Weights of a small image classifier.
Data: trained on Sentinel-2 satellite tiles (TerraMesh), 72500 training examples, 64.1 epochs.
Rows from block 3 of a small image classifier, named by matrix and row number. Rows with one number belong to one neuron. Each number is 128 + 32 x the weight over its row's rms, rounded and kept within 0 to 255. All counts start at 0. Numbers have three digits each.
After each neuron's rows are labels from the 100 images, of 14976, where the neuron reaches its highest value: "lies over" is the class under the peak; "colour at peak" is the nearest of a few named colours to the mean colour under the peak. Only what is clearly more common there than usual is listed. The data: Sentinel-2 satellite tiles (TerraMesh).
# fc1: MLP up (model.blocks.3.mlp.fc1.weight, 1024x256), inputs 215-255
# fc2: MLP down (model.blocks.3.mlp.fc2.weight, 256x1024, transposed), outputs 215-255

fc1.499:128128128092128178128097170128128235176128128150128128126158091128113119183128151227128124184070113128128214032139121091128
fc2.499:128146114219128128128128128128128128041119108128187128128128123209128127128128128128128081116128139100128007102128142210128
lies over: water
colour at peak: black

fc1.721:199130097128119175128177128128128121138202104128128128092139158077171157104183082128190128128059128137183123128101125166128
fc2.721:128142180128165128128135122128128069128151128128129128168128148102128128128052128111128108078080128095116128128128128128128
lies over: snow or ice
colour at peak: white

fc1.733:128154128128128101087128128128128089128133128128250079128128128146128128128140157128128128140047128123176128068128128100097
fc2.733:128034128195128163128128128128105128128052128087167128071074169172128128128063169183128128117128128035082139128098158088128
lies over: trees
colour at peak: black

fc1.670:089171094128082146082128128128128128128046155128128092128128052128128164128194128116141128128128128128128128128077165078128
fc2.670:140128178128128111128128128148128047173128109127128173128111197153151128115127128128128130104128128128190142188119043178148
lies over: crops
colour at peak: brown

fc1.652:128138194128128128128128128088128064166128085128128128128128152193075128128128133071121115128098197128128128146148114075127
fc2.652:128128128070128128128116128128128128128125079128128090102128084196128128118128131128138198128128093128128128117046128128092
lies over: water
colour at peak: black

fc1.352:128162085106095128056128092128128128128128138128134128179158128128208109057149202128211128128128128162081088128134135145163
fc2.352:117128091128255128128128128152045128113084128128095190143098128128160128128102128081128094067128128128128128128111128128138
lies over: snow or ice
colour at peak: white

fc1.708:145128126152172128091141131128128128128117128128128128148092135128128128184060128128128153162106128109149087107092169128134
fc2.708:128150128128128138177128128123162128176128140128128113075128128080128120128174128128166112128128091128188157128128128128091
lies over: trees
colour at peak: black

fc1.222:128160128128143114128075144153128145128077128166071128128128128209128128163136128128176127128016128076128128128096128128128
fc2.222:128128128145128122128128106128167161123190078128128128128183152057092043082128128184104128128128128128083128128166128103205
lies over: trees
colour at peak: black

fc1.342:128123128128171128088128128155128128128128096177128128128128128042099173118062128128101128128177155097074166128128101138128
fc2.342:128128121036128128141128164092096120128111161095117058128128210128128062128129128110157128128122128128127174128128086138128
lies over: snow or ice
colour at peak: grey

fc1.547:100128217128134128128082128128128128128128128128128147192128128166182094128128164154128195128128128131128177183128128128128
fc2.547:145128128053128128128128128128128220128128111124128143085183128093128128128128128128170128128128128041114062128128128128128
lies over: crops
colour at peak: brown

fc1.41:156095135117107041128126077128091128128117059164193141128128168128106097154126128128195160124171146051128128128088128069064
fc2.41:128128195128118128128128128128091154075144128058128184128128128118116145128128128128112082128128132128128075128215128211128
lies over: rangeland
colour at peak: brown

fc1.271:128128128155019128088104116128132128151168128128128123128107128097128191128140128111128128128112128189152051086149112128135
fc2.271:110128128123205128090149175196128083128124163177077128122128128139154124147160071125160128128128128114128128128082128153147
lies over: snow or ice
colour at peak: white

fc1.311:109128173199060069128170112128132128050163128132097128093128186128128128124085128137152128128119128164145077088128128083188
fc2.311:105128128226128128128133093097102159102128128223164169128128054128128128078128128118151128128125165077128128128155128128128
lies over: rangeland
colour at peak: brown

fc1.59:128139086128128128153145128172133078128128128202084108121128128128128118121128128128080128172128093128128128123137188189128
fc2.59:118171048128160128144128107128128138069128128128128101128128190173161128183076128119105128101128087193154128116098128144157
lies over: water
colour at peak: grey

fc1.362:128128185128119091191128128128128128142128089128203128128153128128085079128096128083128170194128099129085117055097159206128
fc2.362:128128128100173138174080165119132158128128128128128128103090154012128103115129120178128066155128128128128175088138128128128
lies over: built area
colour at peak: brown

fc1.411:128128093128128128111109128149128128168149105164188128128128128128128128128150071094110159128128128128107128128128094128128
fc2.411:144128125102127128113113128082129128128128155128066128146128109090127128128128052148128128146074170125128217111110128181136
lies over: snow or ice
colour at peak: pink

fc1.72:131128128128128073122128128087129128128109128128093128128105128128062128128109089128139123203128119128128095128175177128056
fc2.72:128099122128131128128128127187109128128154128164128128187160184053217113128077207196128088128128099128103128051077081128137
lies over: water
colour at peak: black

fc1.244:128132128128070099150128125095128163158128157128146128156050190074128124128115128128119128128154133065128128128167128136128
fc2.244:128128128152128128106122128122128155100151106122128119172126083128128100128079075087128066119128121030103138128183076128062
lies over: trees
colour at peak: black

fc1.117:128194128150181128169128128128128128114163128128113123084135154128151162128036128091109141128128161171128101128128128184119
fc2.117:139192050115169137131137098150119128169208160097122107128123128128112083128062128151114128128128079128128136047158089128130
lies over: water
colour at peak: grey

fc1.586:123098163128128156077136175128122128128012075146071128128038168128128136126128128128128128128128128184109100025132128128099
fc2.586:203128119153029183078128128107128128128047128128128139150128128189128128089128104128128143123154111134103123128173152158128
lies over: snow or ice
colour at peak: white

fc1.73:027214083128073150042128128193110128183080128128128111181128149128128128000128128128154128128128128128169089112212128115128
fc2.73:164114113173128141128189090108053187105128090074136136062144099162112108109128128140119105116128141128164128131094128128128
lies over: crops
colour at peak: brown

fc1.388:158144128128128102140098128139128128171128128128128072207128181128121128083128157128128206183176136128128078081129128174131
fc2.388:178124128021128106113128128128128128074128090158128128119128108117128153128083033097054127155128128086128128096128128128066
lies over: trees; water
colour at peak: black

fc1.162:128128078128128128128128128128004109164128128128128128063128179204128128128128128128128128128128025128119128099128128128128
fc2.162:128128121128120128128128128142128128128087128128128128018045128128128128128140128128128128128072128153128128128192218128128
lies over: trees
colour at peak: black

fc1.442:128141184158171128128128091089090165128148138128058128172128125128116144132084140128128128128128153128081022128128162117182
fc2.442:109122119087138182128164128128099128129090135074128114128095128176159143132128154128040128162128128128128073116156119153127
lies over: water
colour at peak: grey

fc1.28:128128128128128095109128128126071128073128207128128138128084134016128088128181128128220128128128101139128190147234049131128
fc2.28:132083128094128128128128156128128116128117128042089128157128128125128128128128128128053128128128128128128128096134207181094
lies over: snow or ice
colour at peak: grey

fc1.607:128128057128131128146128128178128077163134050145160053093128049100128063125163088146213069160128212140080128128128062128090
fc2.607:149179150093182128128161128128186128051128128134083128124154128152128167182152074158177128202118128128128128177128116098119
lies over: water
colour at peak: black

fc1.156:128092144158128074128122128128106128128134020076128055128128202128115128193100128128128128166149088162128112067041128128142
fc2.156:128116152210111128127171170190128128095128128128128128148128087131128128128095128058159173128210139128162141128172166104128
lies over: snow or ice
colour at peak: pink

fc1.385:137129128087109128128128148128128128122071142171149152128114108089071128065128128144128128128168128207146137124128128100153
fc2.385:128128128116128205128137128110128128128128128128083128135092128076194179128095128128182095128098128128097128128100172086092
lies over: snow or ice
colour at peak: grey

fc1.453:088144133128167057128128128117056162090128128188185125128128092128189097154175101128128128110128105106128132159108128089128
fc2.453:128128182128136128128128210113163097183128073128128128079128154128098128205128128074061128099128128136128128128128128196128
lies over: rangeland
colour at peak: pink

fc1.728:128128112190128124128128128128154128152128195128128128128093128060128128080128033128081128183106162128215128128128128128128
fc2.728:128103128128146150191128128128128128128140128128128128196128168128128128128128128081128128128128095195128052128128128204128
lies over: water
colour at peak: black

fc1.476:128128128136091128128128174128101128128052128126128128079078128144128141167111133104128137128128055141109083128030128171128
fc2.476:144111151128128180128128128148215014128128128142194112128128128090128128128107163128113179128066128128153133080128138128229
lies over: rangeland
colour at peak: pink

fc1.495:092128140153128083128150085128082128128118128128143159128128128128153000128128128124128128111128128128128128041128148059098
fc2.495:128128128099059151204128128128163071102128123162128128128128158128128128128128066181127107123092128071128128150128095101128
lies over: trees
colour at peak: black

fc1.130:128099128128098128128128128128071169178128128211128128128158128137128182166074128184128128128128126128117075093155128102128
fc2.130:062168128091128128128122128128055120173150172128155112139128128138064130178128128128157112104115082083128087128128110155156
lies over: trees
colour at peak: grey

fc1.190:079128128128128128090038111128148128184128128139182048073128128150094128128156107128128157128133128125128047136126128170159
fc2.190:186128106077128128156128128128128145109137128128128128134188128128128154123128128154153133152128210128134128128128101105150
lies over: crops
colour at peak: brown

fc1.705:089128083128122090147128103182154180069128071119128128128203164175128191058128127128032034159177128141156047107120128137128
fc2.705:128100128128128128147128133061128091040128142122139127184128056042184204128104128128187128115125128120128128132148128128128
lies over: crops
colour at peak: brown

fc1.233:109152013128098128128128128128128128128128111205108148171038128128103144125128153128125172185106128076128123128128138128086
fc2.233:077128049128130128093128128082128128128128127114128114128163128128078179168165162128076121128128125128128132079174170128149
lies over: water
colour at peak: pink

fc1.759:128151138120201144128207128078128128139099140128143128130128128115136128094128062060175058094128128128160072010128128067128
fc2.759:168128026084128149128116192128128196150128128146128128173128055128128043125128128155128128128128128068140123165144128154113
lies over: snow or ice
colour at peak: white

fc1.573:171191131128081050128101089128101112115128053127071128128128128128095136128128128128128128128085080213128128128158065143128
fc2.573:128121128128100128128058128103153128082128159128128128128128128193128102128128107098183128128162128128128128128128163128088
lies over: snow or ice
colour at peak: pink