config.toml
train_examples = 72500
translate = 0.12
targets = ["main land cover"]
num_classes = 9
parallel_block = false
inner_norm = false
layers = 8
width = 256
label_smoothing = 0.1
init = "torch_default"
residual_init = "none"
batch_size = 128
warmup_steps = 1080
adamw_weight_decay_other_params = 0
Rows from block 2 of a small image classifier, named by matrix and row number. Rows with one number belong to one neuron. Each number is 128 + 24 x the weight over its row's rms, rounded and kept within 0 to 255. All counts start at 0. Numbers have three digits each. After the name is the row's rms in percent of the matrix's.
After each neuron's rows are labels from the 100 images, of 14976, where the neuron reaches its highest value: "patch colour" is the nearest of a few named colours to the mean colour under the peak; "lies over" is the class under the peak. Only what is clearly more common there than usual is listed. The data: Sentinel-2 satellite tiles (TerraMesh).
# fc1: MLP up (model.blocks.2.mlp.fc1.weight, 1024x256), inputs 128-255
# fc2: MLP down (model.blocks.2.mlp.fc2.weight, 256x1024, transposed), outputs 128-255

fc1.360 110:075123117120109072128145127128128128087128105128154128145109148128167128093187091128148091108128141128128128128128128128128129128147128125114128153128128162128128128094142121158158128128128128128188082130079186123074128128128155112091096128141128082128160096102128128137149103128128095150138142147170150077136128128128091178206128128128138121101145128128102128128128140105128092163128
fc2.360 103:128137128128128128128138128101176069128128128128128112138128128128104128128090112141124128051128118128128128128128128183072173141128111098128099128128115128128128128128094100198119103128131128146082128128072134112128118128155128120116094128191118151128192155128128112128105128178117128099128102128128128166113128135128109128093125128102128128128128128064135075128084170088128132083118
patch colour: white; pink
lies over: snow or ice

fc1.554 097:128137174189170128128128139129128128120128085220128128128079058128128127072128128128128102128128126151128128114128075154128128128154128128103128128128074128184128165113079128173186128161096128128054128102169142128128163171128169158128125128143129175128128128128128109128100147088128128115128128128128128089128128128087162128138128141114128128128128128147167061088128060167109128169128
fc2.554 102:152116152128131128112141128128128128089156158093128128128115163128080081128152128128109158098103128128128128099160144128128125128128128128128161106130203128128185128128171128116128139115143128128128141128151089154094149079143113128114159128128128064198128128081175128153128128140137155164141128163128113126178128128128128128097110128120128141128128128128128114151128128128128197078121
patch colour: pink
lies over: crops

fc1.675 100:128117123128160128101128188128114128187128128070191128109128128128128130128128219128118136128128161082155128151128128155107128177114162131143128128128128128128074141128128117128152140144128128128128170128102128128095128128128128128141128128128128177131121128131128147128125128128107128154128062073128095128128143128141135128128128185151128132128128128128128128133128090128082128128128
fc2.675 105:150082164101131128051128103145128107128094128101169173137128128128128128128128111188128128102159128128096155091119128128094083193137115128124094128128084128128128128102128195066091128128128127128167128128133128128169089128156128128128128165128135128128117101071128151166079128102211128103128114157111128145184141170097128142128140047051128118128119179138126128159128128131162128128140
patch colour: pink
lies over: bare ground

fc1.558 068:128138121128122128128121159128093128178128128128128128128159130128149128168128128126128128110128179108128128143128100126175096128065150128121116128163128128128110128128128128128128128157180128127128128128128128070128128128128128128087128118128128128191128128093128158128128128128171096064129128152128042153128128148128164111134128096148036088080137128128128158121083142128128128099108
fc2.558 057:128132153128128128143132147137128159182145162128128128128095104128128128128151128128128084128128173128073136087130128128101127100157156123128128151110114128128120128128128146155128119128128138075079147087128128176128128128128067128076128170128128128128128129146071128128142128128095098100121128160128128091128128105104127164128166227212128165128128128072128128163128128128128128089128
patch colour: orange
lies over: rangeland; bare ground

fc1.97 057:128128128128100128089128160085104128128128104092128092103128099080128151128105148142103087128175082116154115128159124123151128060128128128128128137128128087128113146098128128147128128128178086150081107158128188128128128128128084128065166095128099102154154128074109182114128128128128112128128189128128162145128128128180128100160128141128116128128102182133116128128122128128105128128128
fc2.97 050:128128123164152094128111138162128128128129162201097103128118100128128128145153070145171148144115128145128157099128150116123128153187128170128178167075128128160128128144094128138128130171109128161128143120128087128166108141182093128149128128064171150162128118153136128152088128128108128097128073128128107128128144128128098138128128098128107128176142148123109128128157128090158152128143
patch colour: pink; white
lies over: snow or ice

fc1.561 106:186151128155082128128162128128128128128129128177128128128128128128201128053074128164097181128174089104128128128128128128128130128153059122137128063146145128128101086128128137084128158128163177101128130128108061128121108128128177128095104128106145128128100128128128125139128128158094114128128128128128128128128128128144103114128128128128128128128128128128089160137153128153121128104128
fc2.561 110:161071128128148081128128128128094148128128213128101128137120162080128128148128152163161064168128128174106131170181187151107128169128113128115162128103128159128176109167128128128128128128090181132155128128163149128105128128128128128128128134128128097128171101128083128128125116128186173128128128128162128084128171128128160128128081056111140128128128151167134091128128064088128060128128
patch colour: orange; pink
lies over: rangeland; bare ground

fc1.32 137:109175128158151128086126128128102090085087128128128109128104106128082107072149128167120150128074178083132128128105176133097106128128128167081128128128128128132156128128098097153128128142128128149142113085083128128108145128110120123128167128116128128161153173123128110128131154168125175109128163128144116061128128144104112106104111132115087128128128128122090169087106177147156128157086
fc2.32 159:146094147128128134128128128154103128128116159128164127128128128153061128128150118086175167128128096128093128140176116072070128104128086088128117128152194128128103128128128128128138122128103124151128128128128161112128128128128128112076128098149128149128128128128128149128093096124108128128128150106157092128128128128157149128128115145119169100088134129127128128128112143089128128138128
patch colour: grey
lies over: crops

fc1.364 051:124128122128128128094085134128134150128158150119150142128097139128128095128111189126131128128102149128107128128117108128090099128128099128111138128128128128128128128128128179128128157128083094119128102086139096122128134128128128150068152091094128128128128108128128128158128128154128128128128143103090093128166145140128128161128128169128128128101159128104128111128128128097186143178050
fc2.364 043:128128071174109164133128128100079128128184116128134107128128128100150154128091157102086128128128091128128128118128154171177170119080128171128128128143128128135128149160150128084114128162107136128128078128152134082162128153128119110128057128128150128062110144150102084118149128066119177091093140127163109133115094105128128122128128126136121175156154120105128128128116128131110154128128
patch colour: black
lies over: trees

fc1.76 095:128113103106128128121128160087126128128119136104181128150128128122162107128128133075128182128128094128124167128243201128109111139159128128127128175122087170079128145157128126141128155128097128128128159118128128128120128128100128122128128128128128128128138134136128128128128128153128173151083159128116119128128128128201128148104128187128195128128128128138139128168128128173128119128144
fc2.76 076:128117128173128128136128128128128128164211128065071128128128128088066128155157128128166138128099128198128088128128128111128170128128079128128091128128128128128128128140156145128115128183128109128128128128108114128157095128128103128116149111128128128128128128070091128128143128128082083140155128128128089128128103135112128128128128064147114101128128178128105128128128154128128128128128
patch colour: grey
lies over: trees

fc1.632 153:128123110144144157186128127103150128136137128162090124141168097108091078128128128056128128128087131128128064128181128110090104128128072128128099128155128128128128128150128112133128142146128097158128114160116106142128116128160141100128114128128141133128094128128152128128139128086072120092128093125135132128128128130170128175128128124128101054128167163128155128179153153146139118149069
fc2.632 157:128128156079128128107128107131093075119086128110128128152128128104128128159128175128161128155066154083128128145128128076178178128183158128056139128115128128128128128103161128155128128128126128128128131176100097160114128128128094106128120117128115127150136128128120128171128148072108079135128128106137115090160080127147128128128175128130128128150128135155128169128117105116110128128156
patch colour: brown
lies over: crops

fc1.163 118:128144128149128128078165128128090049098128128114114159085128128133128128120134088086128160128118085098128102128128128165128128128124128165128128128065095145145083128210150128128125128128128128139123132111128178128121112128128148128129140128095128109128105128150128128140151143119095128159112130098159150091143144122128128128128076144119161103128104136152136128098075128154128069063128
fc2.163 126:101128128074135121121128128128128222118138128128128115114144073128128063087128095108128146172128128128128128115128128128128081144178128128128048128128128128160099128128089182128115128128101128128168128128099095150159147084138112162128124128128092130088114186128205128130128119100128166128128128128128113157128100128128128128128135128137128128074093095128117128092128126182127128157132
patch colour: black
lies over: water

fc1.564 065:128128128128181126128145128128089128128128128100124143128128119131039128108128107128128159141128096128128128128128128128128161128128128128128099128128158164128070128128128134128141128137128146128128128091106128153128128194128128128128128113133128128128148128082128128128128128128127128128128128128128128073131155158148128128134128128128142191188153128093128128176128196128159128128128
fc2.564 064:128175139119128153089128162128113128094128152177161176139128067128128128166095128128149128054128128156160053128128170128128128128128128143084128152128128128128128128128128128128128128172061128128128161128128128128128161128128128128128128128178128128164110107128161128164128128128128101128132101128172097080128128128104128168128128128128128128129081128128128128111140128030128128128032
patch colour: grey
lies over: snow or ice

fc1.495 052:134047128128163173171128193114128131136127128112128128167095085106128128128128128128128094128144125154128113128121148126128172056130128128128128128128128105086054128118163118107107131159128128175128128128165128082126128128128171128128128128118139124131128093122128184128172052102087128128155142128128128130128128128196128128109068128121100057121128128080110108072171145096079159128170
fc2.495 042:128148128180128128128046128141165128103128128128128106115128128151128175080068128073198128128128128119128128119128141128128106128128089128128128128128114128147128128146128128156104153128184128129128174128128128128128128128128128128128108128128106128128222128128136128128084128128161084110128103128128128160128168094165128072128128128140173161133106128151166128122128138148128082128128
patch colour: pink
lies over: snow or ice

fc1.422 131:128142128128128116122119128128128128150128128102128142128069128128128128076128070128163128180104128083128140115128164128125128123140163140128113128090147128092128206112128128128128154128144125128114128124144113165122128131155128113128109101128128128125128126073146169128128126158128106128128134128149169105169060128117173129128107128106105092072128128128133128128144115127129124128084
fc2.422 155:128128136128128063128128139128128177128128176105114134128128148098069128134112118128128111187128128128128165147128169128109072128128140128151128128162102141125109115128147106136185128149128120128146128133145109191143096083134118138124159106128128165140124107128136107188114128093128111162095132128124117128128128130142128088131100128139128127191161128128128148128166164135130053128128
patch colour: black
lies over: water

fc1.209 098:128128128128165140128128128128149128128128143128219094118081128128093101128128085115198145148128126094140089180126108118128128074128128157205114128128128119128143125128181128128106128110128128162127133128132131107156128128128055196102128128141191129128128105160129126128189122128128110089128173122175128081186128149128129118128128128114128106104165102128128128101128128128128128128162
fc2.209 107:128151117128089128128144128106105176128106121128128128097128157128130128121128128128117113191089118092219081108125152128128128140158116109111112128128128147087128069100164176128128129128128128132128128128128128128108173128182128128123128128128128076123128103128128128072077166169118121128128198128175123128128091128116128146128128128172111128128128128124143128138125128093147128121163
patch colour: grey
lies over: water; snow or ice

fc1.235 012:128128128224087128128128168128128128128128187128128128128128128128128128128128128128128128128128128128171178128080098128128128128128128128128183128128128128128154128128128128128128100128128128128128200128128128128128128128128128128128128128128128128128128128128128058128188128128128128128128128047166128117128128128128128128197128128128128128128206086128128128069128083128128055128128
fc2.235 012:128128211128128142128128128128128128128128128128128128128200128058128128079128128128128128128128128128128124128128128128158128128128227128128128128128128128128149128128128128100128128128128128128128128107128128128128128128128128128128128128128128128128128128097128128128128032128098128128128128128128128128104128128128128128210128051128128180128128128128050068128128091128128128128128
patch colour: pink
lies over: snow or ice

fc1.526 099:095128151128133114113165211095128183215082128128120128128103128153128074128128128170090128128148132110128102127142121147082128128128186128128121128128128128128128106125128128128104128128165099111149124128079128107128110128115159128128084095154153128128106128128128113128128128147051150128111128128128128153128128128128120144094128110128149179128136084128155128161128128128137128128104
fc2.526 110:121108128094128128147063128136128128105100128164128128191096128101173142128128128128128168128128128128078128128128114128130185128128096121095128122128128128128165128092128128148128128128128168101086076120128128128106128128162058128128196129129128128085156128094128128128141128128158142127171177150128128128099106128128125128128128113177078164128109128155128128128128121114130128128059
patch colour: grey
lies over: water; snow or ice

fc1.696 140:125064128128145086128128130116128128163108112128128128123153128128128128128099129167128128128128128145081174093139128098126128136116128128143128128164109128197128112128165162111123128128128174128128144190110141128174128131077128122111081086128165111129103151128128116125128089066120128128125128128128128128132128212104128128115140125128068156143128087128129128104113128167128128128093
fc2.696 157:075133171166111128136128117080133128128128128200115120136152108128128128156123140128128128172185178097120109124128121147170173128158129165128131128169105109093126128112136110128119099097136128162128138089128128128128143128178128147128139138128147103134155141125148128107128181107128159159165141128087128167108128128128128128118106140110128129098161148128128074128155128099128192154128
patch colour: orange
lies over: rangeland

fc1.374 050:128128170128128097128219115070128121128166141128097128183128183123128128132128128128128196128183085128109128138128128128055124128128209160158128149154128128128146162080179096116128180128092083150138128128172128095098168128128128080106128128145168128128128128128128128128128128159128128130100128129087200089128128128158128128128091179128128086128128079128096128128128128152113128128128
fc2.374 043:128128101128128105128092128128128147128128128179105128111201128128128152128128123121128077141128116128151196128128129126128128128128128128128098128128128103128128082128081117128128172128128183128128128128066202122128132128100128150163128128073128128128128128128116128128069128114154128128128128128076079209128128104128128128128128157128128128062151128128118128180173128147128128170128
patch colour: grey
lies over: trees; water

fc1.390 074:128128128141096156128128169120128128157128140128128128103128128128103128048128148128128128128128114128128081128128128128128128128128128156128074154128128148225128091128128128165128128128128128168128160128128099128097125128109128057148102128128071128180128154128128128167091135128128128128128128128066128108128128128155128139128128075128128128128128128148181128128128126128219128128128
fc2.390 081:128128128059128149128128128108128128128128128099128100104158138128128128128159128128128128153128128146089172128128180092101128105128128128128128128128128128168128128140166128078128128128149128128143128128169093094158166128160106128072128128173128128173115146128117128128128128128178107109024103112094128134128128162108128128128157128128128102183128128133128128128133128092065128128157
patch colour: brown
lies over: rangeland

fc1.724 124:076128128128128128128128134128128138150134128148152128134128090099164140079136128128072154128118128143108128142128191128128104170094128146128066128189102131085128128128082128117107117147128113148163130128128128128128128191128130152128171106128114128126128126173089128128188084125128128145128128115123187086128128142158128145092087154128128113103128128187128128128113128128128128115128
fc2.724 136:184128071128151113128130128082099092155107140129128128144128128177183128079128153090111128128128128138175128140128147128134147147157109128128128128111128128128128128128115128114128165183114145092128128116128128088101127108128128128117081103128128128128114128145132158104128106128111096152099128127125128128100128128128152128128128136128128176105155166136132181128128075103145128116129
patch colour: green
lies over: water

fc1.216 098:054128126142128139128118128128082128037132128150128128128178125115095052144094128189128127153128099155128154099128128146126128128128128179128119159169174158105097135095128128123128128129141128162176128099089158128111125105128136128128080128128122109128128128165128165091128131128128128193128183128128128045109128128128128157190128128128163128128128128179140159128087082128128180128092
fc2.216 104:146155128144129107128128162128095180128088108013128128128128128113128114128128103150187134128128140128140123128128137128091114142128177172094128128128138128128128076128108101127128164128128128166114109081178181099128090082111128128175161128128128128128128128128128127066155110091111128128128128099128128142151091101128128039173128146128128133128148106105128128094128128128137128128128
patch colour: black
lies over: water

fc1.676 105:167128115173128128128128141090128097114116094128203101128118128122229128128128165141140128146142170128128156142134140128128097128121142138144168128128142183145128128120128128115128128128128124128171128128101119128094128096107097098128062128170128128115128170128128101133128128144128128128141114072154128172128128167128128126066086087112128133128128140124162096157128160143066158091111
fc2.676 106:128108128128128120115128086164118128178128128128128128089123108128115128128095128138146109128123105128121075128128128128067128189152128100126128185128117119132128128128128120120148128093045154105128128130128144128192100134133128128126128065128170128128160128128140131125095128143128128128116128171091163098088120141162128128159128163118128075128128128116128089154128128127128105142128
patch colour: pink; orange
lies over: bare ground

fc1.323 065:128128121153171122128164128128091099128128128128128070159128128166128118128128128128106128155128128128128128128128128089092128129154108128122128128128193128092069128137108188128087128128127114085141128128093178128146114128128128128128128128152135128128128090179130128128128078154128201128128128136145107128203128088103119175103128128128169088089128153128128115128128124157128128165116
fc2.323 051:128128128128128128128128073073128170128128116128128128122128186128128128128096093155190160128128146102128128128128154128128128107095128111128128152128128156118197128128140129128128128128090128128018128128123128128134139128150128178160128195114161128128128119128128128096113128128128128109128058128104155115107128068128116128128128128115074128152167090128140140158128128116128128128128
patch colour: grey
lies over: trees

fc1.324 112:090120128128131128128124123128168172148106128128065153123172128128172128060191119128128128129157128128160114128128128181128084091123128171129128148128128128129134140132065128128128128128139144176139092128158143162140086143143128119128128158128128128128128127128128128151116134181157128128144128066128128128206128179128106128146128128099128128109149083128083142087128128133128103128162
fc2.324 099:172057128128128115107133128156128111128128159148128149128128128128088128145145136131149096128128128150128128167128128127128128128128128128132167184128132128128128148128128128128138137128128153114136094128111095155102159112133128083128128089128128119128128191098099128128152128117128143139145090079152103103130093103134160101128128128088127128128128150074179111117128099128190128154128
patch colour: orange; pink
lies over: rangeland; bare ground

fc1.740 104:182165120084138128128096159128136128128170128128090128100166117128128128086128128125128157128128087128105128170128128128114128128084128146171128165134128128128128128128128109128128128127128128144128099128098086128128086128067058128155174128128149128214128128128073153128170128128166128128128128108068048128128128128104110128065139128128128128128128083128136138128140117128128134137128
fc2.740 087:128121128128035191095128128128082128128114128128128128141128144128223181128128128128128110109128128145128128128136153128128128045128128128103173128128109128138195146128151128105152044128160128128076128128128130128112128162128128128083128173128102128143128128128119146128128128148128119128128128139128128053171123128128144128151166128173140128128128128113124069128066067128128166128134
patch colour: orange
lies over: bare ground

fc1.330 139:128128134059160128128148128085102128128128128093128097128127176128155128118065125143128140055128092117128128173128167141160128151128128128141110128118154115155128098128128128142128153128128135089128084128128157110083106128128129128128097096128128132128128126175144103104139066128105128138115065128089142107104128128103136128173086128194133128085100128128124094135081098105128059128114
fc2.330 139:106128128206128181152128140109109128128119104128146150128104138094094142144126156106090101149123096127150128167174128128124090089125127128142128138128128094135128128128105128142128128134101112191130156144128150128152128128128141128102128076102146164157128155144169105130117128128148136128128128131127117128128128058157150128128170067128094128095128113128080128132128128136146125128133
patch colour: pink
lies over: snow or ice

fc1.750 096:145176076128136128156116182128123067128128128094116159128128128128128104128111125128126149128122128128128128128152142128120074174128197128108123121108120120128128128128107128128128199128125131128128184164128103187082128128128128109084180102128128128128128128093128128075128199133128163128098166101086128117145077161184138128117132128131106070128128128147128128104128108128084162176128
fc2.750 074:064128128155128128131129168161128128055101128128128110128061128128117128128067128128128104128080062128139147128128128128088128040128104128094204098131128128128100128107128113153091080128106161128050106128126168128168128152128150120128115176128128146128164142128128107128128106167175128128106128101128150128128128090128159148128066155128128128134128102135091128128163176128130133128128
patch colour: white; pink
lies over: snow or ice

fc1.634 037:128197128167128120174144128128128128128128128128128128128128128151128102148128128128128128128090102128128128189096128128128128128128128128128174216082172183128128128119128162128128128128128128128128128128128128128065128128128128104128128128198128128146128128149128128128187128128128128040128128128109145128128128128128128128128128128137128128128166125163048067135225128128099128128080
fc2.634 029:072128128128067128128128053128128128128128128128128128128181128128128164164104128128128128128128128128128128128128128148128128128128128128135090128128128147128128128051128128154188128128128128128114136128128183128128151128200128144128128087128157100128128160128091128056128128058002126128128128128128128128128128128128216128056098128134128128128133128128128128172128128187128128128128
patch colour: black
lies over: water

fc1.92 094:105068092194130115128131128085091096128122128142063110128128128128128128097118107142128128128124161148128128128166157128163146088128128154153122128107128167135149128128149128099111128128128134128129115172128130128128158077113185128112098128136128128136128128128045128128124103128144109128128128128128128164160128128128128128128128098153133154176128128128128122106128171115116128128128
fc2.92 079:076144128171137128128128101128192128128128108127091144128088135110172091158128128102118128072134137143128152097128128168128128128128128168128129128061137128118106128114128128128128128128128128194159070053128088138128128128135107128061108150101159103195190132128128128126144128128104128128128128065157140146105170128128128079124143134085128128094128128073128154117124128131123128145114
patch colour: pink
lies over: snow or ice

fc1.116 104:128128128128103082145128113128128147070127128200154093128079128128128090079128067128128128128128128119139148153128182141109200128171106128128157128176128128116128136128127137117152125128133130131123128128128107128128099068128150128107128135128128128128128140128192077117133128105067128128128128128086076128128128165143100134128128131128128072128128128128140070128128183157128128094128
fc2.116 093:128128083151177151104128146103128101128130157103172128128128128128104093135165128066128152091128128137175080128136153153128124129128150128136128128128128177104179146101152106128128153080128124120161128101109200128128152170073104128128128128169128128138129128128110128128123128106126126134128128128166128128073128128138165128128128128158128102181133128128128128141128128128128128115128
patch colour: pink
lies over: snow or ice

fc1.460 096:114128093128135128135128134132143128172076128128128048105128082095128146134170134143138128114130147137146117128128128121128128170128167128128128151128128128149128058128128128204128179128128109197128128128128128144068128128177155121080128128166128128059120128128159119128132150110128128128106128128089128087190128128128128128128186128128128128128128148128174118092101128138080128128128
fc2.460 096:143124128147128120128200128100128095213159128124130128138128128136117128128128054169128075103137074147132128098142165089128190156128107128100128128210163125128128128128128128128154106128141128106137128128137128058128128162128128128128128128056128128176128149101128128128102092178130128128128141128128128128157122097146128103100128113174128128103141144128094109097128128113164128128128
patch colour: pink
lies over: snow or ice

fc1.131 084:177161128128128110060178128128128111128128128111128095128128138128157128090128128128136153128128128128128128128128091176092186122128128127128128179128199128128102128128128116128128079169214128123162136123128060128128067128122157088128128106128128128095128107143067128128128128128099175111128128128156145180147128138160128104128128128128104128128128128150128128122128151128128166128128
fc2.131 083:128113128128128128128128128130011128167078161133128128154132128097128128128128128128085128173128128128128128148128131128136025128113128203128128094128128128159128123128152128128128128129083109128128128128094128128128128128128068173117128128128107128127103128128128128128044155165128128085128128069128128128128130128081128128128152128128148160096128128128131158170108167128157167210128
patch colour: orange; pink
lies over: bare ground

fc1.445 169:128128083125166140128128168128118174128132143128062087128180164128167118094083147128128117141119128112174174121128188128143123161128128128177128091128128128084090101128086185167128128158164128118156139119158088128165172150131128096110128136109128073128100170128128128128133128153116128153128144113134128122106128145155075128102128104128170141128128128128125168137128115128157128149128
fc2.445 161:156175128155090128128128128115181097128151110159134130101153086150113128106187162156128135128128158125128128128128133136168128148116128201109131099128128128141128128120140139092128118128128072128105128128172149128124123124105128128118065128095097128129087122068134128135077098161128128128153128128128128108128128125126128121065128087128128157128120119128097093128128128152128128099128
patch colour: black
lies over: trees